A small image inpainting model, trained from scratch: 11000 steps, 43.5 epochs.
Rows from block 2 of a small image inpainting model, named by matrix and row number. Each number is 500 + 25 x the weight over its row's rms, rounded and kept within 0 to 999. All counts start at 0. Numbers have three digits each. After the name is the row's rms in percent of the matrix's.
After each channel's rows are labels from the 100 images, of 14976, where the channel reaches its highest value: "strongest on" is what is common among them. Only what is clearly more common there than usual is listed. The data: microscope photos of single blood and bone marrow cells. In brackets: how many of the 100.
# conv: 3x3 conv (model.mid.0.conv.weight, 192x192x3x3, standardized in use, each kernel summed), inputs 96-191

conv.115 093:486535502518456520510511517499524486447486460489413527504534533488485529515465497493488495536500542451531491485506513524508550480550507525503538465514495447498478506492524509484476515475525480515550533485521432509519507537511518481504505477461493482455503470505503498457489504513460515511
strongest on: cell type: erythroblast (33)

conv.171 100:500476543520447491553514494505527490478514480469494531494503510542508526496480525513485516503506514510496466468476523491535515557512496519516488482531466489499521462461514522582488534472471536533520497520494539521489469516556507454482544475529503483535531502470471493479477506501461496504
strongest on: cell type: erythroblast (32)

conv.103 098:478551496526476503502476511452472527486500489491444519500535471503453510504453459524491532527488494537486493509466513515522528505511533486526531506506465476490466497472487493484516479455507524532479515471458521459485524521531496445489477546562496526474482478514491559478503475522456515512
strongest on: cell type: segmented neutrophil (89); smear: peripheral blood (78)

conv.135 106:563488497512480534506515501529510503483471513506527498489481524504459492477479494487497497499518483484530491464450471512511529498564481492477470529499484500537511478500475502545501509481485493494436493499500521511508489529559504509483489516499464485449451514501513483535526484482483517491
strongest on: smear: peripheral blood (45)

conv.83 162:488486478476469528521514455491476523502471469492455513488508533497473514534518493499450527490482497500498493482464482524497517547519524445491535486498517463535503440487499536473470504475486560520511549494475513458516465518485523467498467536537501544494520525539453524516484482464489524508
strongest on: smear: peripheral blood (100); cell type: segmented neutrophil (92)

conv.67 109:510513521562482487531508501511541451454507483496505501499479495515493470516499498535513513456530508486502495508545512525492492488456487505508518444498505452470466524493511516525489491531554472474518508523484499518512483532542490498525507476480503472505476456494492500431515529450489514510
strongest on: cell type: erythroblast (32)

conv.38 110:521451511524491486481528501459506481493480519486498472495549493502499533511547480486497493503497492483524514481477430527499538511498472514473511508518519473502450508482501532538511501475524443523493533473519479494492513446531487495482522466515481474517485504502489485517513493530490456508
strongest on: smear: peripheral blood (45)

conv.1 101:457492510459476447512519524533506456539518513487553483504521530513477491488536476496485499486538528503468520464519499523462468488484517489513492493477519508530510481501526497518508544456468460524517503527493517490505514554483492518441509488493495453548477473536482542490498491548513512473
strongest on: cell type: erythroblast (61)

conv.94 091:515480514501505512511485491501465500491465513496503530489490493490490494510513536548511490503517492529508453497495500490456492566493492530502474511455471473500528479538505519497451484525503522479491514536508489525546497468479517468511472453503543515504458476509490514475483499459490517506
strongest on: cell type: lymphocyte (42)

conv.47 104:508481509555510546491518483492531492514561462519549497531513474536516486500503519449485523489478485441487465485495510485509492516507518505500510476516499507479484526500454511527459529499521458531492489509463538531472532486483512465532551509468515504501499509485466474467503512497487477527
strongest on: cell type: segmented neutrophil (45)

conv.118 100:509506512502464526487506519494475488460541536500458509423492485514457521491488466532554535470489520462553503542464486486483502549528518549466495447499525482493533489495499484496518513465495500519525490477499493504505474479487502490509463490562509486522507516506501501509503482487470495521
strongest on: smear: peripheral blood (61); cell type: erythroblast (39)

conv.71 105:554529501484510517499519506482462465522497507483505511513484439506544517529519525487509551469512506518511466534539538495543496482504513473539482497453528449476493511498470499527469534487491499521512527480474538513499503469536461469487502514498464474506425513480484508496465483447543493505
strongest on: cell type: erythroblast (32)

conv.162 091:506559468522503480513527469525467484467478474511495494462507531486462535487540462519511485518533493516483558479531532522497523486502532504453529498515493471482514501522479537502506511507484499526494526516478558489481496507492501485559494469492472550519483502536483514469523579462476517528
strongest on: cell type: segmented neutrophil (58); smear: peripheral blood (37)

conv.154 092:535531510509480528470516476522508488511488493445494538487495508532482495485471478525506482521508498492530478480516531495502508541535501503501452509494477498485500488455512520503460515474492494501493529510504491527549564541522529470519505524466506512490508456483521518517461486519505568498
strongest on: cell type: lymphocyte (37)

conv.157 113:545482524493462507505501464539525501471514490487455505449506506503427476517460458558479471492500534494489515508499518475524545515520499465471506510528478488501523546469464512518501521527471508544479492512536492474448476493498460446506467540478499475477513481490526524480461508502499527469
strongest on: cell type: erythroblast (52)

conv.114 124:466490476481466542495508453473494516478464490508463507482501491487463475505499465490481517471510552516495476494468458527476505493499518506476537472488539488495508458521526469517481522479507540532510494486504503478534481484492534482490461505523496517514524549498468519499525475519469501546
strongest on: smear: peripheral blood (82); cell type: segmented neutrophil (51)

conv.54 086:478553531519533497506475521487464507500498493448490587481486451550445453531490500510528494519507507511536452519473502516517506515439515502479515489497502433464506475497511489500497460525530503506481515494462485458507456488486491481547488485525522478539446545558478533478524488443507506505
strongest on: smear: peripheral blood (37)

conv.150 095:471519510526506509512538497481502497497501445497509510533556488529498478491491548517495490471492536499482468467514515480494467541532530490513512509486513467496531494482494459517498487480505486503502567541470525507487497498518465503515521475507490516506464491480496479472453527512476533532
strongest on: cell type: artefact (30)

conv.180 102:505481500531488503501496485494494478491490468509481498473526506459524518542515473507534529507493499490500501482491502520483533528494480488474491476519453519488480509527495531491469487473507502535472512493504540468517515544501453483513531495486505545527496471530492489506514534482504504482
strongest on: cell type: segmented neutrophil (53)

conv.37 123:516535490486482502510527464527505489514531482510528513490538484504506504501497443520475527464502484502486493500510521478482531494524485466552501445478496448533509560533505500467525511492472484529491520536494495488511515509500501508508527516506462504516524462518482535441481504512524528459
strongest on: cell type: segmented neutrophil (50)

conv.191 098:487496472506462521510470509502508574460486473470492444498472473464500483522502492491501531513555497538528557513515490499514480470485518483473508514503538483492487516502473494523534525555496495515501518524529535462470489508537518498490450524470463531504524475479523501493515470497500509485
strongest on: smear: peripheral blood (61); cell type: segmented neutrophil (41)

conv.61 074:503451480505530498545492492479463460502485530529487484469503463523471495515490507499544506442468488476522489492468507476504518470532469487518461524452506459534540497512494517470534471498551491495477501457514472476475497515498525470514489498481467494474471502501516498446478450474515491550
strongest on: smear: peripheral blood (44); cell type: platelet (28)

conv.90 077:532501513500465514497499517482498482519459448513541482523497506494464481488478516467557462479524540460530482442469510502468484536473483522500480479520506520488478503489532495500469462482446456529497499509465475471522532478474488500520508522527502473471441446520451476464471500527501469483
strongest on: smear: peripheral blood (39)

conv.177 100:531479491544471491506509481536495517512514489461523495471472458482472468506508470498524451522480478510479495504501532454512531524486481496466491503508477499494494515509479540454491494501492502468473523467511480485506487509476513456556513485452535531490499486517543507453501508474522521467
strongest on: cell type: erythroblast (49)

conv.7 079:519491476561468486451490544510478522515515511519515474504452513510506524545537516507504510471499465488479443511510518463455473519483534482529463457503500470471577502503509528471462489514514464436488506537532441524503543546504481500533452519500498488484504476534546486471510468492497490509
strongest on: cell type: artefact (28)

conv.128 115:484487483501496514539490475525466498534486486464500526495530494467530479486500489484497553490513521520498472498467515513512509496493510469498488516462523479512499524526482505518529529511515511469440514496536521472498498508494489529497515504463482506541498483521494467471481544480509455464
strongest on: smear: peripheral blood (61)

conv.161 106:487491482550497509529511515475464531475512474483509541501511473497507498515544520440517477531448522517533510488460497508500465498486487474460480478506483542532532480505461490486465480481512508512470503475483511507506518513484546495565525510511512534471512511484487506481500512475537486508
strongest on: cell type: erythroblast (62)

conv.100 125:482515493519504523496503496517460531505508472492503502492503488495481516492515478515512485543472510496503446510475528436508503532515493447517476521493458503502509496466507531511477512506481469466480564478496516498465536520477484484516542510575492528498465510504508523469424513472514504473
strongest on: smear: peripheral blood (52)

conv.160 105:489511505489504489536496558476475492507493521500507493507508437492544463503514506523540520492509503534495518492512490469553469480458487486508450531480459493479530478507521474472537476488467500479467530497482497520512499528488506501479491498546513541519519475483486550510514467511538518523
strongest on: cell type: erythroblast (57)

conv.40 088:509497527552480511478468475526542512509516507509473552483513506535473435515470508521494487511495470491466469496517492512509515480502507463431495517488482516477474486496505528506464482518521494492474498497473508529504505515477491505489511519507517464520489471521524548502487544482518515512
strongest on: cell type: erythroblast (41)

conv.131 084:490530519535464496490498529518509516498501477510466558507486541508453496468480510501479496511525529504472451478515460546513520512484486514468494475528505507525504489511509497491496501486523466530502503525491480530511497547508478530511502484459524451483473464507471506482519537540461476523
strongest on: cell type: erythroblast (58)

conv.86 095:466452511471462503509507528569490492533529483499525522463505499523480477531544510484492482483521478482515528556497494499513500475495488494508481502489468510526515465477511517517514537537487488462458497529474512499480479484476506489502496502480491477493474529506551549498483540479477446532
strongest on: cell type: erythroblast (54); cell type: lymphocyte (35)

conv.60 093:457525506510520515505475501513517481532491465479507510486531510492494487471490469555526509498527497511501484499514519500506509486458518485539490476497470492477491485539537492508481507503495500496507518543433507466512491547509502499486531527481513500500433441564518515484472502474513525498
strongest on: cell type: erythroblast (41)

conv.122 119:497566501524503545522465491512517517507513502500471497512487497480469515529516490491466479500483518502493457478509533469536513521511526502483489510506474451491527489489543509514470510440485536510486528486509540502520491528483543456541516510522489545518526525535527508499510518496469497502
strongest on: cell type: segmented neutrophil (45); smear: peripheral blood (36)

conv.158 100:504552482518491540482501499434476481495503536467463451500528496478526504506504494503509526486496478490520453467490522470521533446513530546468482507547480445519498522510493467504520500495511528473486500514465496499496481481513519493518491525511478543517477483530512485509522504471483514506
strongest on: cell type: segmented neutrophil (76); smear: peripheral blood (70)

conv.175 099:509458536512486497477491513489480497508455505473534487479557496473477493452458496499520472533517470487490535467469528507511542461512490471483494494552473492509554522533460481485489536520508467533507474532515524458513540495508549487483476501519465513494505460544481520471474516498497500495
strongest on: cell type: erythroblast (64)

conv.141 092:528493490485477544542493518509519505467480495473513555499519530480489508506509512492532442516526508460501480471466489498477513507512480531510535435476469474508523503497499484511488513504435548539542487485440486518508484544486494496539485499462475469441476487522467495484483540491534504510
strongest on: cell type: erythroblast (33)

conv.78 107:527493514517505528498527479503482493495530484455504501489469505527494498546509475520493506496494493493558469528461472496521529509500468494481499519509523468457525469460483528545480483561522487479486504518539497516471501489521475480501495481544518468484439512515525486462456440470517482518
strongest on: cell type: lymphocyte (38)

conv.112 095:505488518508494509511515540508445478460502512493470441540521425483462506474526496483555513478528499526566517523507505499528510461534541503490511511500476461522510517521449492506501528472516479496511492469447494475485486505487474482521461523488485505518472487500507468471499486467453509481
strongest on: cell type: segmented neutrophil (45)

conv.172 089:506470452509505483509496502480470468473533498488504532510501565511528478527517490468460535500495563502519511486513463493467476482505477526493488532428516472464524480510541488528520501469518491480518550476559495511516504549490485515519491496478514499488468483551514533495492463492498510503
strongest on: cell type: artefact (33)