{
  "model": "image inpainting model",
  "dataset": "microscope photos of single blood and bone marrow cells",
  "train_examples": 48542,
  "image_size": 40,
  "crop_scale_min": 1,
  "horizontal_flip": true,
  "rotation_deg": 10,
  "color_jitter": 0.1,
  "task": "inpainting",
  "loss": "l1",
  "arch": "unet",
  "norm": "groupnorm",
  "hidden_act": "silu",
  "weight_standardization": true,
  "widths": [96, 192, 192],
  "blocks_per_level": 1,
  "block": "plain",
  "attention": false,
  "upsampling": "nearest_conv",
  "init": "orthogonal",
  "optimizer": "soap",
  "beta2": 0.999,
  "learning_rate": 0.0043,
  "beta1": 0.9,
  "shampoo_beta": 0.999,
  "eps": 1e-08,
  "precondition_frequency": 10,
  "max_precond_dim": 1024,
  "merge_dims": false,
  "one_sided": false,
  "adamw_lr_other_params": 0.0016,
  "max_grad_norm": 1.0,
  "max_steps": 11000,
  "batch_size": 192,
  "epochs": 43.5,
  "lr_schedule": "cosine",
  "final_lr_fraction": 0.05,
  "warmup_steps": 330,
  "weight_decay": 0.09,
  "adamw_weight_decay_other_params": 0.05
}
Rows from block 2 of a small image inpainting model, named by matrix and row number. Each number is 50 + 10 x the weight over its row's rms, rounded and kept within 0 to 99. All counts start at 0.
After each channel's rows are labels from the 100 images, of 14976, where the channel reaches its highest value: "patch colour" is the nearest of a few named colours to the mean colour under the peak. Only what is clearly more common there than usual is listed. The data: microscope photos of single blood and bone marrow cells. In brackets: how many of the 100.
# conv: 3x3 conv (model.mid.0.conv.weight, 192x192x3x3, standardized in use, each kernel summed), inputs 96-191

conv.24:49 51 47 56 51 54 60 47 56 51 55 42 45 60 36 63 60 25 69 60 48 59 54 52 51 51 68 51 30 59 42 73 55 46 30 27 38 53 58 52 68 48 53 58 45 54 49 64 62 47 58 43 56 47 41 58 70 41 59 35 46 67 52 43 68 56 57 50 51 63 50 59 58 62 39 47 49 40 67 37 58 49 41 49 57 53 36 42 47 44 41 62 54 36 25 51
patch colour: purple (61)

conv.74:43 58 75 47 46 38 41 41 48 45 63 60 53 46 46 48 57 58 58 57 43 54 46 47 40 50 52 51 45 39 65 42 51 56 50 51 35 41 54 37 53 85 35 57 24 35 56 51 75 51 55 41 42 37 53 42 46 46 61 54 37 57 43 32 63 63 57 36 34 52 70 44 51 61 46 56 50 49 57 58 57 58 65 38 41 52 57 47 52 53 45 32 49 64 47 54
patch colour: black (72)

conv.148:56 40 54 57 60 48 61 52 53 43 33 64 57 50 63 47 43 56 47 49 40 51 46 51 43 65 56 33 49 47 48 48 57 44 69 43 51 48 52 49 43 57 45 64 26 72 64 44 47 57 56 52 49 63 59 46 42 51 41 60 52 69 38 50 47 47 53 59 60 45 52 40 54 48 63 51 51 57 44 40 25 47 63 58 45 44 55 56 40 51 57 43 61 37 69 37
patch colour: grey (39)

conv.134:51 40 65 56 53 52 61 44 54 66 65 37 36 48 37 51 63 61 39 51 60 67 47 49 43 57 52 49 37 46 52 58 40 32 50 34 29 44 40 62 39 49 57 46 34 54 69 41 51 42 41 58 35 58 58 47 52 62 56 60 70 55 42 43 59 57 61 67 62 60 64 69 52 65 56 44 64 42 46 59 49 58 43 40 54 39 45 53 51 40 39 57 43 59 29 50
patch colour: black (51)

conv.149:42 61 43 45 40 53 42 60 64 41 46 41 40 40 36 61 43 44 55 58 64 57 51 51 49 52 42 41 52 37 43 45 41 66 43 54 56 66 57 53 41 55 49 35 59 57 32 45 35 71 59 24 48 49 64 50 57 55 43 41 51 54 61 41 44 52 41 49 62 55 60 31 57 55 65 53 38 47 41 50 49 50 24 54 33 28 47 64 50 32 49 53 49 54 40 47
patch colour: black (54)

conv.174:54 44 61 59 23 37 50 55 56 52 51 52 50 26 54 44 70 61 47 74 68 55 49 36 34 42 47 59 51 54 58 52 56 58 61 43 43 56 34 57 64 51 50 49 54 57 51 55 36 44 56 44 53 45 36 51 47 44 59 55 60 53 75 45 68 56 44 57 36 56 63 41 45 64 66 38 64 46 76 43 47 31 36 52 34 49 47 45 53 45 41 66 40 57 67 55
patch colour: blue (44)

conv.57:61 50 54 53 37 31 54 47 51 62 43 44 66 32 59 61 59 41 55 58 47 51 51 62 32 67 56 40 44 55 61 53 38 45 58 58 54 45 49 59 67 49 36 48 56 53 42 37 51 58 42 61 35 57 45 53 30 63 49 58 54 49 47 44 59 49 58 72 55 60 52 41 40 60 49 43 59 58 52 65 46 49 29 48 45 33 53 43 62 49 47 36 52 32 53 25
patch colour: grey (39)

conv.26:40 51 61 40 46 54 55 56 30 59 44 72 45 48 58 51 31 49 29 47 41 60 53 39 43 56 59 71 52 36 48 53 56 54 57 54 51 47 65 35 52 57 40 51 30 51 41 47 77 52 40 55 38 62 49 39 51 44 40 52 33 51 53 40 55 30 48 50 47 42 64 51 37 32 49 46 50 51 56 39 30 57 61 53 48 54 50 63 55 53 51 58 46 48 46 59
patch colour: black (43)

conv.49:65 61 43 49 58 61 34 54 62 45 49 36 52 52 63 53 43 48 37 73 56 40 54 49 55 62 44 41 52 49 51 46 62 55 50 44 42 45 54 31 43 39 48 51 55 40 51 52 51 35 46 50 58 56 51 39 47 38 35 43 53 36 56 34 58 48 64 52 42 50 54 51 39 63 47 46 58 47 56 42 46 45 32 74 41 29 59 64 45 52 47 74 55 42 63 45
patch colour: grey (47)

conv.142:49 42 64 58 41 56 52 50 59 47 61 43 48 26 44 52 43 53 51 53 77 64 44 51 38 47 37 50 59 56 44 52 37 30 47 63 41 39 47 63 30 63 48 51 44 45 56 71 41 53 46 39 46 55 48 57 65 53 53 42 38 42 55 41 60 70 59 55 42 44 45 64 40 56 55 49 50 48 45 53 31 52 41 48 47 37 71 43 56 40 51 34 50 55 59 73
patch colour: grey (39)

conv.165:47 42 59 50 60 46 49 50 46 43 44 49 53 52 50 61 31 46 49 61 38 30 36 48 45 47 32 58 52 45 48 38 53 58 36 40 41 46 62 51 53 50 51 55 54 71 52 42 47 61 22 61 56 54 42 60 52 46 46 54 58 29 48 57 67 43 39 63 53 49 51 45 54 55 58 42 48 45 62 50 56 50 53 47 35 41 50 67 59 39 55 43 65 20 53 39
patch colour: grey (41)

conv.136:32 45 48 46 19 34 52 59 51 50 50 45 58 63 55 28 57 50 50 55 59 45 56 42 42 25 37 51 67 47 40 53 46 34 55 48 57 34 43 50 61 60 47 57 45 55 58 53 49 64 49 64 53 33 60 52 37 55 55 66 74 46 37 33 41 39 44 46 56 53 44 45 52 52 49 47 58 58 44 69 65 46 49 50 40 48 76 54 46 34 37 43 55 57 37 54
patch colour: black (42)

conv.65:50 49 45 59 51 60 52 32 55 33 55 42 51 49 61 59 65 50 42 49 55 72 58 43 58 67 53 53 38 51 47 49 56 44 62 33 52 43 66 57 48 42 75 58 46 69 67 41 56 32 44 62 45 59 49 49 52 49 47 52 42 59 62 56 75 47 51 54 48 62 46 79 50 54 53 57 40 61 62 48 39 70 33 47 59 40 54 50 60 57 41 45 33 55 43 50
patch colour: pink (40)

conv.52:34 53 31 65 35 51 51 57 57 36 61 56 54 70 49 49 33 47 57 57 52 49 45 43 74 59 55 36 42 68 43 47 64 38 43 52 48 34 50 52 45 40 48 55 67 46 50 59 35 51 50 59 64 70 51 65 45 46 51 49 54 50 50 47 51 24 53 52 51 40 48 49 48 44 43 41 72 53 61 36 41 51 49 51 66 49 48 58 45 48 56 60 49 56 39 55
patch colour: black (63)

conv.99:57 37 52 38 39 45 35 62 70 57 50 39 57 47 55 50 69 63 58 56 48 56 23 37 61 61 43 48 55 63 55 41 50 40 41 38 66 37 59 58 50 52 72 39 61 29 60 58 43 56 29 54 35 46 44 49 54 63 43 46 54 58 52 44 70 44 50 44 57 57 58 64 49 47 63 53 36 44 58 57 75 58 43 45 55 47 38 67 69 43 53 36 57 55 33 40
patch colour: blue (35)

conv.137:38 56 62 49 55 54 43 48 45 61 54 53 61 56 48 36 47 65 50 50 62 61 49 48 28 56 57 43 37 65 66 36 28 35 58 57 59 40 47 60 36 62 61 51 52 43 66 50 54 51 53 40 28 51 57 50 49 64 42 48 53 54 56 45 62 51 69 53 41 58 61 53 41 69 67 54 51 46 70 45 45 44 37 35 57 53 54 45 51 62 25 42 55 42 45 42
patch colour: black (37)

conv.145:62 60 42 60 48 36 53 57 51 57 46 47 39 53 63 51 60 63 26 49 59 51 39 57 53 45 51 71 53 35 48 62 41 57 47 37 74 55 50 35 53 50 63 42 54 54 49 60 48 29 42 39 58 52 30 36 45 54 61 58 41 47 57 39 40 58 50 54 49 54 52 70 61 46 68 39 60 46 28 42 54 46 25 64 49 42 46 53 61 45 48 69 25 40 50 51
patch colour: white (42)

conv.123:55 63 63 63 46 59 41 54 35 58 58 42 54 54 49 54 55 58 41 46 43 63 46 47 39 41 46 65 41 47 43 55 43 40 34 15 52 56 52 57 53 46 50 65 45 55 65 62 46 66 45 44 56 37 50 57 63 52 78 47 51 48 39 38 72 54 45 44 38 58 56 54 59 52 51 47 51 29 60 42 51 63 38 47 43 52 58 41 59 54 34 61 50 46 57 51
patch colour: purple (63)

conv.153:43 39 35 64 59 46 43 52 60 37 38 55 45 42 53 39 33 57 55 60 47 47 45 56 68 73 40 37 44 59 52 39 69 52 61 58 47 38 45 56 44 46 48 35 56 55 44 50 47 19 45 52 37 62 39 48 39 54 53 47 50 59 71 48 51 60 55 47 66 50 37 67 40 65 54 67 45 68 60 53 38 39 37 64 53 50 53 54 60 44 61 23 46 42 40 53
patch colour: blue (49)

conv.119:73 32 63 62 58 43 47 47 55 53 63 48 52 44 60 34 40 35 32 48 34 55 53 47 58 41 62 55 68 45 52 69 49 46 69 49 42 58 58 33 50 50 27 46 55 34 26 47 65 52 52 44 61 59 63 30 57 39 45 37 33 58 53 45 45 49 48 57 53 40 43 56 49 32 48 38 35 45 35 52 26 46 41 68 34 34 60 56 47 60 57 44 32 40 48 49
patch colour: black (43)

conv.169:59 42 44 58 35 62 44 59 58 49 57 40 44 64 31 55 25 43 43 62 61 53 43 63 53 51 56 40 27 44 48 35 61 41 45 26 57 43 50 40 44 66 58 55 50 53 45 54 60 55 48 25 55 60 62 53 44 54 44 34 65 63 62 44 67 48 65 61 58 48 49 45 48 48 56 26 42 61 60 50 46 55 40 47 52 49 51 36 40 50 28 40 53 40 37 41
patch colour: purple (63)

conv.167:37 65 29 40 47 47 28 38 46 40 35 63 41 54 73 39 44 45 37 58 47 56 43 40 60 37 51 46 65 63 51 49 38 57 35 37 61 54 49 51 60 52 48 69 64 41 47 58 43 64 41 58 45 43 59 68 46 54 46 51 52 52 42 45 47 34 54 42 49 45 54 33 43 55 56 33 68 40 45 43 48 47 44 38 49 61 57 56 66 51 45 47 42 54 43 48
patch colour: blue (35)

conv.48:53 49 65 51 50 55 39 59 15 58 37 55 56 43 33 34 51 51 61 48 46 46 61 55 47 49 52 37 58 64 36 47 22 62 49 57 66 48 62 54 63 59 63 49 58 38 53 54 31 52 41 37 47 43 50 67 46 48 41 37 46 70 64 42 43 27 46 45 37 52 52 49 42 44 57 44 48 39 52 52 48 45 47 71 40 53 53 49 52 55 66 69 62 61 53 51
patch colour: black (64)

conv.102:58 49 47 60 35 53 65 65 43 55 66 48 41 56 36 38 56 56 54 68 50 35 46 65 42 40 56 64 40 57 58 63 42 44 47 58 43 58 59 47 53 64 50 50 47 40 61 64 44 62 46 38 54 35 55 47 46 50 68 46 66 39 42 43 65 75 52 55 43 59 54 53 53 63 64 56 42 39 44 56 46 49 53 35 63 51 48 31 39 53 42 40 59 35 65 51
patch colour: blue (49); black (25)