{"model": "image inpainting model", "dataset": "microscope photos of single blood and bone marrow cells", "train_examples": 48542, "image_size": 40, "crop_scale_min": 1, "horizontal_flip": true, "rotation_deg": 10, "color_jitter": 0.1, "task": "inpainting", "loss": "l1", "arch": "unet", "norm": "groupnorm", "activation": "silu", "weight_standardization": true, "widths": [96, 192, 192], "blocks_per_level": 1, "block": "plain", "attention": false, "upsampling": "nearest_conv", "init": "orthogonal", "optimizer": "soap", "beta2": 0.999, "lr": 0.0043, "beta1": 0.9, "shampoo_beta": 0.999, "eps": 1e-08, "precondition_frequency": 10, "max_precond_dim": 1024, "merge_dims": false, "one_sided": false, "adamw_lr_other_params": 0.0016, "grad_clip": 1.0, "steps": 11000, "batch_size": 192, "epochs": 43.5, "lr_schedule": "cosine", "final_lr_fraction": 0.05, "warmup_steps": 330, "weight_decay": 0.09, "adamw_weight_decay_other_params": 0.05}
Rows from block 3 of a small image inpainting model, named by matrix and row number. Each number is 128 + 24 x the weight over its row's rms, rounded and kept within 0 to 255. All counts start at 0. Numbers have three digits each.
After each channel's rows are labels from the 100 images, of 14976, where the channel reaches its highest value: "top examples" is what is common among them; "peak at" is the part of the image that holds the peak. Only what is clearly more common there than usual is listed. The data: microscope photos of single blood and bone marrow cells. In brackets: how many of the 100, against the usual share in percent.
# conv: 3x3 conv (model.mid.1.conv.weight, 192x192x3x3, standardized in use, each kernel summed), inputs 128-191

conv.62:166129109155131133139138152127149142151130113132154139163121109205133144144172098111125132119078147087115110132157068081086147115126144123153150126163116159161114109081149123104197123161118109
top examples: cell type: erythroblast (77 vs 14.3)
peak at: centre (64 vs 16)

conv.109:153121120111172186116126118111147160140123154137111137174077086106111093089100109128161129108134145148119120152137123148109133138099148152147105143156188121127120120129142130135110146119110075
top examples: smear: peripheral blood (98 vs 16.2); cell type: myeloblast (46 vs 1.9); cell type: monocyte (25 vs 3.4)
peak at: centre (73 vs 16)

conv.158:100117099102158090140155153146160163138120146137162076154144165160144107138131154136135044100147093099161166164117106148150117132130126149134136082072134147075124167146085122081131142134141154
top examples: smear: peripheral blood (96 vs 16.2); cell type: segmented neutrophil (76 vs 20)
peak at: centre (96 vs 16)

conv.43:111162146153136123131118128113124121148136144143055156118176134141120106087117168176108098163151093138099148171122113128130109137152140110133152162092134139144070122122132135160099140115156104
top examples: smear: peripheral blood (76 vs 16.2)
peak at: centre (44 vs 16)

conv.49:127129139138117124135126136114129107099095125122116057119135121110083103130141157134140115132139131154128142137139072123108106123117154151107170171119086110119092139131090106154137157142177058
top examples: smear: peripheral blood (86 vs 16.2); cell type: segmented neutrophil (58 vs 20)
peak at: centre (90 vs 16)

conv.52:139113118135145115132158161126128134161152170161107134120142092153136104146113197131120091158121116117117144105160147133155074149140143144145125103120131131129116124119168131141103161097151158
top examples: smear: peripheral blood (42 vs 16.2)
peak at: centre (43 vs 16); top centre (34 vs 12)

conv.140:168153112137148113146155148105096154097108155132141160109140186076117125084150145143143115136137140169138116116140114146118074115166141096108130102133103120151191145128141112179083141077146082
top examples: cell type: erythroblast (53 vs 14.3)
peak at: centre (67 vs 16)

conv.20:165130102121110135169157130103144128122164129144122117192116125158149121144133172151108132113108136098131100141103099105140067107106151114102143129144159151145124133089149154120139173112125119
top examples: smear: peripheral blood (51 vs 16.2); cell type: lymphocyte (35 vs 15.3)
peak at: centre (35 vs 16); top centre (29 vs 12)

conv.174:132113138154126133153165152142167107100136121145102122128125132148123107173133121085128139120091155090136065136149091131088167134120145128104115083108133120091120107094093127117153107140143093
top examples: smear: peripheral blood (58 vs 16.2)
peak at: middle right (33 vs 12)

conv.33:115143138128135141141121097101130110095153156144092145145126153127097077141130138173101143107113114164130095146111141113111139124146102083120182158135132120126127128111115131119118118125110111
top examples: smear: peripheral blood (85 vs 16.2)
peak at: centre (54 vs 16)

conv.178:083081135113150090168115145132169134106113139144141123135142148128081104103152140122146151099154117167116134161118131141163137127129142139111152145160177163144167132126108082149119134143124111
top examples: cell type: segmented neutrophil (47 vs 20); smear: peripheral blood (45 vs 16.2)
peak at: centre (66 vs 16)

conv.148:131154117134118124163147117124104125126148115201127108144135140121130090118116140157126116131099157106121144099119103101080101057141152124157144113133084117124066129112164153111125128143145145
top examples: smear: peripheral blood (45 vs 16.2)
peak at: bottom centre (34 vs 12); bottom right (31 vs 9)

conv.112:064145114135157118127075152116106122140134117119165105111153154091117130146140106140123114189136169114113120141127113108116098103113129120086164141127125107097098112126108141133138091134149117
top examples: smear: peripheral blood (62 vs 16.2)
peak at: centre (68 vs 16)

conv.152:138130112135145100150138160128125142169160145160126139123154129129141095130063144144104118130154080100117171102124088142090084129133143168091116128104110130124118119128172128173117156132148146
top examples: smear: peripheral blood (42 vs 16.2)
peak at: centre (57 vs 16)

conv.72:120104122121146137126165171121136144123123113129080114135120123125158130124129136118121123141134129132116117160167062145138077117113132155134135127092197126073168137135123142124156148149168113
top examples: smear: peripheral blood (97 vs 16.2)
peak at: centre (78 vs 16)

conv.21:130142166122121129109142099115108121116121171100110130118125133137124174131122137087133129125086173142089139134080113112137137118111127153108124129122160128154140138144136140116141152130144148
top examples: smear: peripheral blood (38 vs 16.2)
peak at: top centre (36 vs 12)

conv.75:139112129160136160147155173138098112107120142171152113125098127165144122138129140164127153127118163182116152088097126112188119121065136129162138136155145130150073127162099128153137141142112107
top examples: smear: peripheral blood (52 vs 16.2)
peak at: top centre (50 vs 12); centre (40 vs 16)

conv.113:101133117126083102101104133106158074092105104095117134116136133145150070137141133114173108152121139126152141115128103121134129112100123147111156140121129115104078207133084111098128144130138078
top examples: smear: peripheral blood (87 vs 16.2); cell type: segmented neutrophil (66 vs 20)
peak at: centre (78 vs 16)

conv.23:147116130144084155119207147176157102169091136104128102113145162130166151122133122130127122120151147140134101151141109117117142116128105150161109115138127124120138118167139131144092106142118123
top examples: smear: peripheral blood (54 vs 16.2)
peak at: centre (36 vs 16)

conv.22:170129137153134128178143144144138127123152154176147139160100110158140106151171118130124157135080136113108118078133129142125117103105154119122131105107143139131161135109136128127123179150141126
top examples: smear: peripheral blood (86 vs 16.2); cell type: platelet (35 vs 1.1)
peak at: bottom centre (29 vs 12)

conv.136:131124163151138119117110126124139127153107119119126131171085127143105056128138126167180162143143145223116170143174124169161091123126138117133117152116118126131148135110138130134141130142172109
top examples: smear: peripheral blood (61 vs 16.2); cell type: segmented neutrophil (44 vs 20)
peak at: centre (73 vs 16)

conv.99:146158129165118123136124099111143121080116109150126142144100143132130136126109099144152113100081128127134140134170090141136141137150131114076149123088156128122158175117137134129121145166113118
top examples: cell type: segmented neutrophil (58 vs 20)
peak at: centre (55 vs 16)

conv.8:077120137120135152106109136125107103089111123122124148108146123131160155121100136139113150148173096116166125143132082137120113165151112103133167143119150110153097092105149122143153092137104158
top examples: smear: peripheral blood (73 vs 16.2); cell type: segmented neutrophil (66 vs 20)
peak at: centre (71 vs 16)

conv.64:152090178103118168157184142144114141180152107113131149153126114155120079172147145114127118143082138104128116103140095092097106136146166131107126124153142140126116110103137127113130145143135121
top examples: cell type: erythroblast (42 vs 14.3)
peak at: centre (44 vs 16)

conv.162:106152103132164101144126155133153152102178153133123134106115138134091108128105136158113114101114166155115147152101125136152131154111084159130146125114139165122112106132082123122168068139137114
top examples: cell type: segmented neutrophil (42 vs 20)
peak at: centre (66 vs 16)

conv.118:163137138126151140125190154153144150152136134116139077123174140114141170099113136100134135127134122110115111100120107127109142082123105130120137132120190093099162123142148127142102122137103115
top examples: smear: peripheral blood (42 vs 16.2); cell type: segmented neutrophil (40 vs 20)
peak at: middle right (35 vs 12)

conv.58:138139154141134111133134153164142139182101127146162123107182131137130141144098110123164099128130085078132150128140118113093156137116130158113141113143135138105090138142095091089119172136153129
top examples: cell type: segmented neutrophil (51 vs 20)
peak at: centre (91 vs 16)

conv.39:136175130094136092162179168139143148139104147134125122169113140159130089151171123113163074143090158087151132134122119088113117126146146145127153104155147138131114151107178116108127123132152089
top examples: cell type: segmented neutrophil (48 vs 20)
peak at: centre (57 vs 16)

conv.101:146129138076113114103138173068134095080129134095143151115139129071100125140152125119124110118112143084143103142128173088124146127130089112115141114113109143129141107115123128114114077104119156
top examples: smear: peripheral blood (70 vs 16.2); cell type: platelet (31 vs 1.1)
peak at: middle right (56 vs 12)